From a checkpoint of a small autoregressive pixel model: layers 10, trained on Sentinel-2 satellite tiles (TerraMesh).
Rows from block 6, named by matrix and row number. Rows with one number belong to one attention dimension. Each number is 200 + 30 x the weight over its row's rms, rounded and kept within 0 to 999. All counts start at 0. After the name is the row's rms in percent of the matrix's.
# q: attention query (model.blocks.6.attn.q.weight, 320x320), inputs 0-106
# k: attention key (model.blocks.6.attn.k.weight, 320x320), inputs 0-106
q.29,093,200,173,200,200,200,200,200,200,200,200,200,200,216,144,200,200,200,158,200,200,161,200,271,200,257,200,200,153,244,200,180,200,200,200,200,200,200,200,200,200,176,200,200,106,200,158,200,200,253,200,200,200,200,200,200,300,200,233,126,200,200,200,200,177,200,200,200,200,200,200,200,200,200,174,200,200,200,157,146,200,200,200,132,130,200,146,200,155,200,200,200,238,200,200,200,200,200,186,200,200,200,200,123,200,200,200,200
k.29,094,200,179,200,200,200,200,200,200,200,114,200,200,276,200,200,200,200,200,200,200,268,200,200,200,143,200,200,180,200,200,200,185,200,200,120,200,144,200,200,152,200,212,200,200,200,200,200,200,200,200,222,200,200,200,155,289,191,200,274,291,200,249,200,200,134,200,200,200,102,200,200,200,182,200,200,139,181,200,200,200,200,200,277,200,258,200,200,200,200,200,200,200,200,200,200,278,200,200,237,200,257,200,200,239,269,200,200
q.30,110,200,238,200,200,184,200,246,200,200,157,200,200,200,200,200,200,200,200,200,179,200,200,200,200,200,226,200,200,248,200,224,200,175,200,200,188,200,200,200,200,192,200,275,200,225,200,200,200,138,158,200,139,200,143,200,200,200,163,200,200,148,292,200,200,200,200,154,200,200,200,200,239,200,226,231,200,254,200,171,200,200,126,200,200,161,200,317,162,200,200,200,200,268,200,251,200,200,200,200,103,173,200,200,252,263,200,216
k.30,118,200,225,200,200,200,200,200,200,200,200,200,200,167,200,200,226,200,200,200,200,200,237,245,108,200,271,220,200,200,200,200,200,200,253,186,240,200,200,250,200,204,200,200,200,240,177,200,200,242,298,200,200,200,200,285,137,287,200,152,200,235,200,200,200,278,200,200,160,200,200,200,200,200,200,184,200,200,200,200,200,179,200,231,200,253,230,255,200,200,200,200,200,200,200,200,200,200,200,255,200,200,200,212,141,200,226,120
q.31,093,200,200,139,255,200,200,200,167,200,223,200,112,216,200,200,128,194,200,231,200,255,200,200,200,200,200,145,156,200,200,235,271,200,200,200,174,133,200,200,271,227,200,200,231,200,257,280,200,172,200,246,200,220,200,200,200,275,200,294,200,184,217,200,200,200,200,200,200,144,200,179,141,165,200,200,200,200,200,200,200,200,200,200,200,200,200,200,200,183,200,219,200,200,200,200,200,256,200,200,200,200,200,200,200,200,200,200
k.31,104,184,172,200,200,200,156,233,200,200,152,200,200,151,200,188,200,200,200,200,200,140,200,200,200,200,200,240,146,256,235,255,166,200,153,200,200,200,242,281,200,200,200,135,147,114,116,200,159,200,200,200,200,200,253,230,200,200,170,196,200,132,200,244,247,219,200,182,200,235,200,200,200,200,227,269,200,242,200,200,200,200,237,102,200,163,200,200,200,200,200,200,200,200,200,200,121,200,200,200,200,200,209,200,200,200,200,200
q.32,032,200,200,200,200,200,200,200,200,200,200,200,200,200,200,200,200,100,200,200,200,200,200,200,200,200,60,200,200,200,200,113,200,200,200,200,200,200,200,200,200,200,200,200,200,94,200,200,200,200,340,200,244,200,248,200,200,200,200,247,200,200,200,113,200,200,200,200,200,200,200,200,200,200,200,200,115,310,200,200,285,200,200,200,200,200,200,200,200,200,200,200,200,200,200,200,200,200,200,200,200,200,200,200,200,200,200,200
k.32,031,200,200,200,200,200,200,200,200,200,200,200,105,200,200,200,74,200,200,84,200,200,266,200,200,200,200,200,200,200,200,200,200,200,200,200,200,200,297,200,200,200,200,200,200,319,200,200,200,200,200,200,200,200,200,200,140,200,200,200,200,200,200,200,200,200,200,200,200,200,200,200,200,200,200,200,200,200,200,200,200,200,200,200,200,200,200,200,200,200,200,200,200,200,200,200,200,200,200,200,200,200,200,200,200,200,200,200
q.33,131,200,200,200,200,200,214,137,200,221,200,241,193,200,248,259,200,200,200,236,200,226,200,200,259,200,259,200,200,200,200,245,200,200,274,214,200,200,200,200,200,159,200,200,239,200,200,127,200,200,200,200,200,200,200,186,227,200,200,200,200,200,159,200,208,200,200,226,200,278,200,242,200,163,200,200,200,200,200,266,200,120,200,200,200,200,200,247,275,145,268,200,186,141,155,215,182,200,200,200,265,200,159,134,200,200,200,200
k.33,131,235,203,200,250,200,200,200,228,200,200,200,200,235,150,219,200,209,200,200,200,200,169,200,200,200,200,200,200,149,200,271,200,125,165,230,200,200,200,200,159,173,241,200,200,200,170,163,200,200,200,200,245,256,200,201,200,200,200,200,153,200,263,257,231,200,200,171,200,233,169,279,200,200,264,200,200,200,172,200,171,200,131,200,130,243,200,200,163,180,225,151,275,200,169,147,200,200,154,154,200,166,200,277,200,172,242,200
q.34,074,200,200,261,162,200,200,200,225,282,200,200,200,258,200,200,200,124,200,200,200,200,237,200,200,200,200,200,200,200,200,200,200,200,138,139,140,200,200,200,200,126,200,200,200,200,284,200,312,129,200,200,200,200,200,200,200,118,200,200,200,200,200,200,119,200,200,162,200,200,168,200,200,200,126,278,200,200,200,290,200,121,200,200,200,200,200,200,200,200,200,200,200,200,200,200,200,200,200,287,145,200,200,200,282,200,200,200
k.34,041,200,200,200,200,200,200,200,200,200,200,200,200,200,200,381,200,200,79,290,200,200,200,200,200,332,200,200,200,200,200,200,200,200,200,200,200,200,200,286,200,200,200,200,200,200,200,200,200,200,200,200,200,200,200,200,200,200,200,200,200,200,200,200,200,200,200,200,200,200,200,200,200,200,200,304,200,200,200,200,200,200,200,200,200,200,200,200,200,200,200,200,200,200,200,200,200,200,200,200,200,200,200,200,200,200,200,200
q.35,084,200,250,200,200,200,200,188,200,200,200,200,200,200,200,200,175,258,200,200,200,200,149,200,200,157,118,200,171,226,200,200,200,200,200,200,155,200,200,200,200,200,262,200,200,200,200,234,200,165,263,178,200,200,200,165,273,147,200,200,200,200,200,200,200,200,200,167,200,200,229,200,200,200,200,200,200,200,200,200,200,200,143,243,200,238,200,200,200,168,168,200,147,200,165,200,200,246,200,200,200,200,200,200,200,260,200,256
k.35,055,200,200,200,200,148,200,200,150,132,200,200,200,200,200,170,213,200,200,200,178,200,109,200,200,200,200,200,200,200,200,200,200,200,200,128,200,148,200,200,200,200,200,200,200,200,200,200,200,246,200,200,200,200,200,200,200,213,200,299,200,200,200,200,200,200,200,200,200,200,225,200,200,235,200,200,200,200,200,200,200,200,200,200,151,200,200,200,200,200,200,200,200,200,200,200,200,79,200,200,200,200,200,200,200,200,200,200
q.36,077,200,200,141,200,200,200,200,200,162,275,138,200,200,200,200,200,200,248,200,145,200,200,200,200,200,200,200,109,139,200,208,126,200,200,235,200,200,200,200,200,200,258,200,200,200,200,200,200,200,200,200,200,200,247,200,278,148,150,139,200,200,200,137,200,109,241,200,200,127,200,200,200,282,200,103,108,200,200,248,200,200,200,237,200,200,200,200,200,200,257,200,200,277,158,180,200,269,200,200,200,200,200,200,200,200,200,200
k.36,092,200,200,200,200,121,200,200,200,162,244,200,139,172,200,168,200,200,200,157,200,200,200,200,200,200,171,200,200,200,245,108,200,200,200,200,200,200,200,200,200,200,200,164,200,200,200,200,200,200,200,200,200,177,200,200,200,200,200,200,217,200,200,200,116,200,200,200,200,123,200,200,200,200,200,200,200,303,200,200,200,200,200,200,216,114,200,200,200,200,200,294,180,163,200,173,259,200,200,200,200,145,265,200,200,158,258,200
q.37,115,229,200,261,200,200,200,193,200,254,200,239,200,177,164,200,200,200,200,118,200,200,200,200,200,200,200,200,200,200,200,166,200,200,200,200,200,200,200,200,200,223,200,200,200,200,200,200,200,200,238,200,200,193,200,294,128,200,253,200,200,200,200,200,200,200,200,127,132,200,200,187,184,184,235,200,247,163,200,117,118,187,200,238,200,200,200,200,223,268,157,200,200,200,200,200,170,200,200,200,200,200,200,200,176,177,200,200
k.37,120,200,200,200,200,200,200,200,200,200,152,233,259,247,222,241,172,282,153,249,200,200,200,217,200,200,200,152,241,200,159,233,253,200,200,187,150,200,200,200,142,200,200,212,200,200,129,133,200,200,166,200,200,200,200,200,200,200,200,200,200,234,200,252,179,200,200,200,200,200,159,200,200,200,200,200,193,158,135,200,200,200,200,144,200,228,154,200,121,169,270,184,200,116,200,173,184,231,175,174,209,200,159,200,251,200,139,200
q.38,114,200,189,200,136,200,154,200,200,200,211,200,200,200,200,243,165,152,274,243,200,231,149,229,157,200,200,200,200,152,154,200,148,200,149,200,152,200,200,200,163,170,200,200,200,200,200,200,200,195,200,200,200,177,134,200,200,139,200,200,200,200,200,160,260,168,187,200,200,238,200,138,246,173,200,200,133,200,246,200,200,211,156,200,200,200,200,151,200,228,200,213,200,252,223,133,221,244,200,200,200,268,200,239,159,200,200,299
k.38,136,172,232,164,200,166,200,200,200,131,138,134,200,126,249,200,256,200,200,159,200,200,200,200,252,218,180,200,200,200,200,139,187,160,200,196,200,200,257,154,200,282,200,200,200,200,200,200,200,235,244,170,200,154,214,200,127,200,232,200,200,200,200,200,176,123,245,212,167,268,200,200,200,259,200,184,259,171,179,221,200,171,200,200,200,244,200,170,200,200,200,200,200,200,200,271,240,196,200,258,200,284,243,200,233,200,200,200
q.39,067,255,200,200,200,131,200,200,139,200,200,200,200,200,200,200,268,200,130,200,200,200,200,200,200,200,200,200,200,200,277,200,200,200,200,200,200,200,200,200,200,200,200,200,200,200,200,200,200,273,200,200,115,200,200,250,200,200,200,200,200,200,200,200,200,200,278,200,239,200,200,200,200,200,200,200,253,200,200,200,259,200,200,200,127,200,111,200,281,200,200,200,241,200,200,256,137,200,200,200,200,200,200,135,200,200,200,151
k.39,069,200,175,246,114,200,200,200,200,242,200,213,200,200,200,200,200,200,200,200,245,286,200,200,200,200,200,254,200,200,200,200,200,200,200,200,200,200,200,200,200,200,200,200,144,200,156,200,200,200,200,200,200,200,200,200,200,200,200,200,200,200,246,200,200,200,200,200,200,106,200,235,200,81,200,200,287,200,266,200,200,200,200,200,200,200,200,200,200,283,200,207,118,200,200,200,200,200,200,103,200,200,200,200,189,200,200,268
q.40,032,200,142,200,200,299,200,200,200,200,200,200,200,200,200,200,200,200,119,200,200,200,200,200,200,200,200,249,200,200,200,200,200,200,200,200,200,200,200,346,200,200,200,200,200,200,69,200,200,262,200,200,200,200,165,200,200,117,200,200,200,200,200,340,200,200,200,200,99,200,309,200,200,200,200,200,200,200,200,200,200,200,200,200,200,140,200,200,200,200,200,200,200,200,200,200,200,200,200,118,200,200,200,200,200,200,200,200
k.40,023,200,200,200,200,200,200,200,200,200,200,200,200,200,200,200,200,200,200,319,200,135,345,200,0,200,200,200,200,200,200,200,200,200,200,200,200,200,200,200,200,200,200,200,200,200,200,200,200,200,200,200,200,200,200,200,200,321,200,200,200,200,200,200,200,200,200,200,200,62,200,200,200,200,200,200,200,200,200,200,200,200,200,200,200,200,200,200,200,200,200,200,200,200,200,200,200,200,200,200,200,200,200,200,200,200,200,200
q.41,112,222,200,200,100,248,200,200,200,200,200,200,200,200,200,200,214,200,200,138,200,200,167,200,241,200,200,161,200,200,200,200,281,200,200,263,200,200,192,128,200,179,245,200,153,200,200,103,200,200,166,200,122,200,200,220,200,200,131,147,249,200,200,200,200,200,200,200,200,256,200,200,166,233,233,230,257,148,152,200,136,200,274,200,200,164,244,193,200,200,200,200,200,170,200,200,200,200,200,200,271,200,123,200,200,200,200,263
k.41,116,200,200,200,200,177,161,200,255,200,200,256,241,298,200,153,187,230,169,231,156,200,200,227,200,200,245,242,200,200,200,296,200,200,200,200,200,200,200,200,166,167,200,200,200,200,174,141,130,200,130,200,200,235,200,200,235,200,200,173,179,167,270,271,200,200,200,254,200,200,200,200,200,200,200,200,252,200,200,200,126,200,158,231,144,200,255,220,200,200,200,200,294,169,200,200,200,200,200,138,200,200,166,161,200,200,200,241
q.42,079,200,200,293,200,230,200,300,200,200,200,200,200,200,200,200,200,200,309,200,200,110,200,200,200,200,200,200,188,200,200,200,200,200,200,200,200,200,200,200,200,200,200,155,234,200,200,200,200,200,200,200,200,248,200,200,200,200,174,200,146,200,200,141,200,133,200,139,200,200,241,273,200,200,200,200,200,145,200,151,200,200,200,230,200,200,200,200,331,200,200,293,200,159,200,240,200,286,200,200,148,200,200,200,246,200,255,200
k.42,067,200,200,200,200,200,200,262,200,200,200,200,200,231,200,200,244,200,200,200,200,200,200,200,200,200,200,200,200,200,200,200,200,200,200,200,200,114,131,200,200,200,200,200,200,200,115,200,200,200,200,200,200,200,200,200,200,200,200,200,291,200,200,200,200,275,200,200,200,200,200,200,200,170,200,81,239,307,200,200,200,200,200,200,200,200,283,200,200,200,200,200,200,200,200,200,200,159,200,200,200,351,200,271,200,200,200,243
q.43,091,200,200,200,200,200,200,261,129,181,200,225,200,263,200,131,200,250,200,200,200,200,200,200,200,200,200,248,200,200,200,272,200,200,280,200,200,200,200,200,178,200,200,200,256,200,165,200,192,200,181,200,200,200,200,200,177,237,124,200,200,200,275,200,217,246,200,200,200,200,200,217,125,200,256,134,200,242,200,200,267,186,200,99,158,200,133,200,200,200,151,155,200,200,200,200,200,236,200,200,200,279,112,200,200,200,200,166
k.43,052,200,276,200,121,200,200,200,200,200,200,179,200,200,200,200,200,200,200,200,200,200,200,200,200,200,200,200,200,200,59,200,200,200,128,88,200,282,200,200,200,200,200,200,200,200,200,200,200,200,200,200,200,200,200,200,200,129,200,200,200,200,200,200,200,200,200,200,200,200,200,200,200,200,200,200,200,200,200,200,200,200,200,200,200,200,110,200,200,200,200,200,200,200,200,200,200,200,200,200,200,135,200,80,200,200,180,200
q.44,078,200,200,200,200,200,200,200,200,246,200,200,200,200,263,133,200,103,200,200,200,200,231,200,200,200,200,200,200,200,200,97,258,200,200,200,200,200,295,200,200,152,200,200,200,200,165,299,246,151,280,200,200,200,200,148,200,200,200,200,200,132,269,200,156,200,200,200,128,200,200,123,305,200,122,200,200,200,200,200,150,200,200,200,200,200,200,200,200,200,200,200,200,200,200,200,200,200,200,200,200,200,200,200,200,200,248,200
k.44,084,200,200,133,200,200,160,200,246,200,200,157,200,154,200,200,200,200,200,200,200,144,200,200,231,249,200,200,200,200,254,200,200,200,158,141,200,200,200,200,237,200,200,249,200,200,200,200,200,200,200,220,200,200,200,200,200,200,161,200,200,200,168,200,200,200,200,200,200,200,200,200,200,200,200,121,200,200,200,200,200,200,279,200,147,200,200,178,65,200,200,200,200,200,200,200,200,200,200,253,200,292,200,155,200,200,200,200
q.45,104,200,200,200,200,164,200,212,200,200,200,117,206,200,200,238,200,200,200,218,200,200,200,200,200,200,200,200,249,200,212,200,145,183,281,200,109,200,200,200,200,200,200,200,200,200,200,200,200,200,200,200,160,200,132,291,200,200,128,200,200,200,200,200,301,145,200,200,283,200,200,200,200,200,200,164,200,261,200,200,200,200,200,200,167,200,147,200,161,200,200,200,200,200,200,200,200,200,200,200,235,264,200,200,127,200,200,200
k.45,089,200,200,200,200,165,200,200,200,200,182,200,200,200,200,200,254,200,200,139,200,237,200,200,200,200,200,152,200,200,200,226,200,200,200,200,200,200,200,200,200,259,200,211,200,200,255,200,192,200,200,120,200,200,200,200,200,200,200,200,200,200,200,157,200,200,230,248,135,200,200,200,200,275,195,200,289,163,228,200,200,200,200,183,200,166,149,200,200,200,200,200,200,200,216,200,200,143,200,300,200,128,200,200,257,172,200,200
q.46,067,259,200,200,124,200,200,107,200,279,200,200,200,200,200,178,200,111,200,200,200,247,200,200,200,200,200,235,200,200,200,145,200,200,200,200,280,200,200,200,200,200,200,200,184,200,200,200,200,200,283,200,256,146,200,200,200,200,297,87,200,200,200,200,200,200,200,156,120,200,200,200,200,200,200,229,200,172,200,200,157,200,200,200,200,200,200,200,252,240,200,200,200,200,200,200,138,200,260,223,268,200,200,200,200,135,200,217
k.46,075,200,200,200,200,200,200,200,153,200,200,200,200,214,200,200,200,269,200,200,200,200,200,200,127,233,200,200,200,200,200,200,157,200,200,200,200,200,200,200,200,200,200,200,200,264,167,177,200,200,200,200,200,200,200,200,200,200,200,200,200,200,200,225,163,200,200,200,200,200,200,200,200,165,200,200,200,153,229,214,200,200,200,200,116,200,157,200,200,200,200,200,136,135,200,200,107,200,200,200,200,258,200,200,200,200,164,200
q.47,088,220,200,200,130,200,200,200,200,229,200,266,200,200,168,200,270,200,200,200,200,200,200,200,200,200,200,200,200,200,274,200,284,200,167,200,303,200,200,200,200,200,200,200,200,200,200,143,200,200,259,200,200,200,200,200,200,200,277,200,200,200,176,200,200,200,200,200,200,200,124,284,200,200,238,290,276,200,200,200,200,200,200,207,200,200,222,124,200,200,200,200,256,231,200,200,200,200,200,200,200,200,200,200,200,200,200,200
k.47,109,168,200,200,200,200,200,200,200,250,200,200,261,280,130,194,200,200,200,200,200,200,200,200,200,200,136,265,200,200,200,227,200,200,200,173,280,148,200,200,200,200,200,200,200,272,140,155,200,200,200,200,200,200,233,200,200,137,200,200,200,200,236,200,241,200,200,200,200,216,200,200,200,157,249,200,200,200,200,276,200,200,170,200,200,200,157,200,200,200,200,147,200,200,107,200,152,200,200,200,200,200,200,179,200,200,200,200
q.48,069,200,200,200,200,227,200,200,200,200,200,147,200,169,124,252,200,64,127,200,200,200,200,200,200,200,255,200,261,200,200,148,200,200,200,279,200,200,222,200,200,200,200,200,275,200,200,200,200,200,200,200,200,200,181,164,200,200,200,200,200,200,200,200,265,200,200,200,200,200,176,200,200,200,200,333,200,220,200,200,200,200,210,200,200,146,292,200,200,200,200,200,270,200,200,200,200,200,200,200,200,200,200,140,200,200,200,200
k.48,112,135,231,200,266,200,224,200,200,200,161,200,200,200,256,200,168,200,200,200,194,244,239,200,200,177,159,200,200,158,159,237,225,259,200,200,200,215,200,200,200,153,200,200,195,205,200,223,183,200,200,200,200,208,200,200,256,162,160,200,200,200,154,200,143,200,200,200,200,200,200,187,233,200,202,200,200,200,163,129,282,143,200,200,200,122,272,200,118,200,200,200,133,200,228,200,200,200,200,170,216,261,197,237,198,180,194,200
q.49,105,200,200,179,234,152,200,261,200,200,200,200,200,244,247,200,200,200,200,200,200,200,250,289,200,249,175,200,200,200,170,252,200,200,200,200,170,200,200,200,200,200,188,264,200,200,200,200,85,225,200,200,122,200,200,200,184,172,126,128,200,175,130,155,179,123,200,255,181,200,200,200,200,200,200,184,162,181,191,200,200,200,200,200,200,200,200,232,231,200,221,200,109,200,200,200,259,168,200,200,220,200,200,200,200,259,200,200
k.49,102,200,200,200,200,200,200,200,200,200,224,149,200,200,200,200,200,175,200,132,200,200,200,177,137,200,298,144,200,200,200,200,148,130,153,200,200,200,174,200,200,230,95,200,169,148,243,200,140,235,237,200,140,200,200,200,223,261,269,167,200,200,200,200,200,200,271,200,200,200,230,200,200,225,200,228,200,272,200,200,200,200,200,200,227,200,115,185,200,200,291,200,224,200,200,157,168,124,200,248,339,200,200,200,184,142,200,200
q.50,104,139,225,200,155,214,200,238,200,129,200,200,200,200,200,239,179,200,200,200,200,200,169,200,160,241,200,200,109,200,200,200,154,200,200,200,200,200,200,200,148,149,262,165,200,200,163,200,187,200,197,200,294,200,200,200,200,141,200,200,200,200,200,138,200,200,236,200,200,200,200,290,147,161,200,218,200,241,200,209,200,200,200,200,200,200,235,200,200,174,159,200,200,200,280,165,222,240,184,200,200,160,200,200,200,200,200,104
k.50,123,224,200,200,290,190,200,200,185,200,200,233,200,172,138,151,259,228,200,200,238,176,248,144,200,163,164,200,200,124,217,252,238,200,200,227,200,200,148,200,200,254,200,200,200,200,272,200,200,232,200,200,153,270,200,162,200,174,251,200,155,240,153,258,200,200,200,200,277,256,156,224,258,200,238,110,200,200,200,173,200,200,200,123,220,222,200,200,200,200,200,200,195,200,140,200,200,200,200,257,200,200,172,261,200,200,163,200
q.51,103,200,200,200,200,200,223,195,257,216,226,200,188,200,159,200,200,200,200,200,200,200,200,200,200,114,312,200,255,200,200,200,200,200,140,200,200,200,200,200,200,200,200,200,170,159,254,109,236,200,200,252,200,200,200,249,200,200,200,200,200,223,244,200,200,188,242,200,200,200,147,175,200,200,235,200,200,200,217,200,200,218,200,200,200,250,104,200,241,200,200,200,200,217,200,200,260,143,249,200,200,200,168,200,200,221,225,200
k.51,094,141,189,247,200,200,200,200,196,200,200,92,200,200,200,200,200,200,159,200,200,200,200,200,200,200,200,234,200,123,200,199,226,145,270,200,200,159,200,200,200,200,200,200,243,200,200,200,214,200,235,200,200,232,200,229,252,200,200,234,146,200,200,200,200,120,200,200,200,200,200,64,200,200,200,200,200,173,200,200,200,200,200,200,200,170,200,167,200,200,200,200,200,200,200,200,200,114,200,200,200,226,200,211,200,200,292,200
q.52,102,248,200,233,200,200,200,200,279,226,200,200,200,199,119,200,200,200,140,200,200,246,200,200,200,200,200,200,200,200,164,265,200,200,183,233,200,200,200,200,143,260,229,135,200,200,237,260,200,200,200,200,222,200,200,200,169,253,226,200,261,200,200,261,242,200,246,200,256,200,209,154,200,200,230,200,223,200,161,200,200,200,200,200,176,300,147,200,283,200,200,200,200,200,190,200,263,200,250,211,147,200,200,180,200,253,161,200
k.52,123,200,161,200,200,200,200,200,235,264,200,285,248,200,269,142,200,200,200,200,200,127,200,200,200,147,149,200,194,263,229,200,200,200,200,200,128,150,182,200,162,200,200,193,227,200,177,125,200,200,190,200,200,200,200,154,200,230,200,234,200,200,276,284,200,239,173,200,200,200,178,200,200,200,200,176,243,200,260,200,200,200,248,150,200,200,200,200,143,200,145,200,182,200,219,200,200,200,200,200,125,200,200,200,200,154,200,192
q.53,120,200,200,200,200,200,136,200,240,200,200,200,229,169,200,200,200,200,200,200,200,200,200,226,200,200,200,200,154,99,200,200,152,200,249,190,200,200,236,200,123,200,200,266,177,200,200,230,200,200,200,200,200,200,200,200,200,200,200,200,200,200,200,120,259,200,163,172,200,131,200,200,247,200,267,200,200,259,260,200,200,200,164,200,329,200,200,145,256,161,200,200,200,200,183,200,200,200,264,200,200,201,138,200,200,200,216,200
k.53,119,200,200,200,200,235,193,200,159,164,192,243,200,200,200,200,200,200,200,224,200,200,200,200,156,200,132,200,200,179,200,200,200,200,200,252,200,200,274,200,200,290,160,200,200,227,275,200,200,152,224,243,159,200,200,200,200,200,153,200,200,147,264,200,200,200,200,244,200,200,200,200,200,200,200,152,200,200,126,200,200,200,200,200,200,156,257,200,162,225,219,129,200,200,200,200,235,200,116,200,200,200,200,200,196,208,200,200
q.54,109,200,200,170,130,174,200,200,200,200,200,200,190,200,164,200,200,239,200,241,200,200,144,200,230,200,200,168,204,200,200,200,165,200,292,148,200,200,234,208,200,276,246,200,200,200,175,163,200,200,244,200,200,200,200,266,200,200,200,200,200,270,200,164,229,168,200,111,200,200,175,200,238,198,200,186,200,150,247,200,200,200,200,130,200,200,154,172,200,200,200,161,139,200,262,233,200,200,200,200,200,137,200,200,200,200,200,200
k.54,112,200,200,200,250,200,169,200,158,200,200,143,200,138,200,141,200,200,200,220,200,200,248,200,254,200,163,200,263,200,241,200,245,200,267,200,200,172,200,200,200,184,152,200,200,248,200,200,104,200,161,200,200,200,200,200,200,200,232,200,183,200,200,200,200,200,200,234,164,227,200,200,152,200,200,200,151,200,200,234,200,200,200,232,200,158,173,233,200,200,200,200,200,200,200,152,200,200,286,200,195,286,200,200,196,174,200,146
q.55,121,99,200,200,250,233,216,200,181,200,161,258,227,243,200,200,198,200,200,224,200,200,200,200,163,200,181,179,200,234,200,156,223,222,200,200,200,200,200,200,236,200,200,265,200,200,200,200,200,200,200,200,200,256,174,200,180,200,200,200,200,158,200,189,200,141,200,200,200,164,159,162,160,200,200,199,229,200,200,200,200,200,200,200,183,200,225,200,180,158,200,200,156,200,200,200,271,200,200,200,245,200,278,200,219,200,236,193
k.55,125,232,200,172,198,200,200,200,174,152,200,148,200,200,164,263,200,200,200,200,200,200,200,200,242,200,163,200,143,279,200,200,200,99,200,235,139,200,200,200,200,244,200,200,200,241,200,255,200,116,200,268,229,140,200,200,227,191,224,273,200,200,200,200,200,265,200,200,280,200,211,200,200,200,200,200,200,200,200,200,200,230,200,200,173,241,200,171,226,200,200,200,200,200,200,200,228,200,143,200,187,200,252,200,117,265,147,200
q.56,145,221,200,200,200,200,200,200,200,156,220,200,138,187,160,194,178,256,173,241,200,163,231,200,200,240,214,200,200,231,247,162,165,200,200,169,228,200,200,227,185,200,200,160,251,200,200,200,264,180,200,227,200,200,249,200,200,200,200,200,217,183,240,200,200,309,230,174,280,200,200,200,200,156,200,148,200,275,251,175,200,200,227,231,200,200,200,200,220,143,200,139,200,200,181,228,200,200,159,242,157,226,200,250,200,175,240,185
k.56,100,249,200,200,200,200,200,200,200,200,176,164,141,200,158,200,200,200,200,200,200,200,200,200,200,215,171,200,200,200,200,200,200,200,200,200,200,200,200,200,200,200,200,200,229,182,200,200,200,200,200,211,200,200,200,222,200,200,200,255,223,234,200,182,200,200,230,225,286,162,200,200,200,200,200,145,200,242,200,59,168,149,200,137,200,200,200,146,200,168,200,102,241,200,151,200,200,124,200,200,182,200,151,227,200,145,200,200
q.57,088,200,200,200,200,200,200,200,246,200,200,200,200,200,200,148,248,200,288,200,200,114,200,200,200,200,200,200,200,200,200,245,200,200,149,200,235,170,240,200,200,228,200,158,200,144,232,136,200,200,226,192,200,200,152,247,200,200,200,200,200,200,200,233,200,200,200,200,200,200,200,118,212,200,200,140,200,200,200,200,200,200,200,200,200,200,162,236,200,200,200,209,165,200,200,200,200,200,255,200,200,200,200,200,200,200,297,258
k.57,094,165,200,200,200,154,200,200,271,200,200,200,200,235,200,200,200,200,200,165,165,200,276,200,168,200,200,200,200,200,240,200,200,200,200,200,152,200,200,140,156,193,200,200,208,200,200,200,200,227,265,200,200,200,200,186,200,200,200,200,214,114,223,200,188,200,200,200,200,200,128,200,287,200,189,200,175,251,200,149,200,205,200,179,200,152,147,200,200,200,200,200,137,200,200,160,200,200,200,206,200,200,200,200,200,200,200,200
q.58,083,213,200,200,101,200,132,200,200,200,200,200,200,200,200,200,200,200,200,200,200,251,200,200,200,200,200,260,200,200,200,200,200,200,200,169,200,200,257,252,234,346,153,187,200,281,200,200,200,155,258,235,249,257,200,200,200,200,200,200,200,200,200,228,200,200,200,200,200,200,200,276,200,200,200,200,245,200,200,200,200,200,200,200,200,200,183,200,250,200,200,148,200,200,200,200,240,200,150,200,200,194,214,200,200,200,200,200
k.58,103,200,180,200,222,200,200,200,200,210,200,200,175,233,200,216,200,200,183,200,170,135,200,200,204,267,254,200,200,200,152,200,200,143,142,153,130,200,228,200,142,267,200,200,200,200,200,273,170,200,200,200,200,146,200,211,200,200,200,200,220,200,200,136,200,251,160,171,200,200,200,200,200,267,200,200,200,200,200,200,200,201,200,173,200,200,200,165,192,125,200,200,296,200,200,222,245,200,129,200,200,200,174,200,200,157,190,200
q.59,109,200,200,200,200,200,200,274,217,232,200,200,200,200,200,200,200,270,200,150,212,200,200,218,200,200,200,142,200,200,217,258,200,200,200,200,200,200,200,133,200,200,200,200,200,212,200,200,200,200,200,200,154,200,200,200,200,163,200,146,200,144,200,95,200,200,200,200,200,259,232,200,170,200,164,221,200,200,164,200,200,200,200,200,161,200,200,249,200,238,239,286,200,221,200,200,170,200,263,200,270,235,200,200,156,200,200,200
k.59,109,200,220,186,174,200,228,200,200,255,200,200,200,200,200,200,200,200,200,200,200,200,200,200,200,200,200,245,200,169,293,200,200,200,200,252,200,182,200,200,200,200,169,200,200,124,238,200,200,159,200,244,200,200,209,170,200,200,200,160,200,143,182,200,200,200,200,200,200,200,241,200,200,262,200,257,135,200,200,200,200,200,251,225,251,200,192,200,200,200,200,143,200,200,200,200,200,145,200,200,152,227,200,200,200,200,200,200
q.60,107,200,200,200,200,200,200,200,184,159,200,200,167,200,200,200,200,200,200,194,252,167,200,200,251,147,200,200,252,200,284,200,200,282,229,200,274,200,260,200,200,200,162,139,274,200,151,121,200,169,152,265,200,124,200,168,200,229,221,200,192,200,259,200,200,200,248,200,217,200,259,200,200,200,200,200,170,198,251,145,200,264,200,200,200,271,231,200,191,164,200,176,200,200,200,200,200,200,158,144,200,200,247,223,160,152,200,200
k.60,120,200,200,200,167,200,159,200,200,148,200,200,200,200,200,242,159,146,200,200,200,233,200,200,200,156,200,200,193,161,200,232,200,200,200,251,200,200,227,249,228,163,200,243,118,167,240,200,111,200,200,181,200,200,200,200,200,200,200,200,200,243,172,224,200,200,242,100,200,200,200,200,200,200,169,220,157,220,200,122,200,200,200,200,200,200,200,200,200,239,287,200,225,200,200,200,253,200,237,200,232,297,287,253,200,190,190,200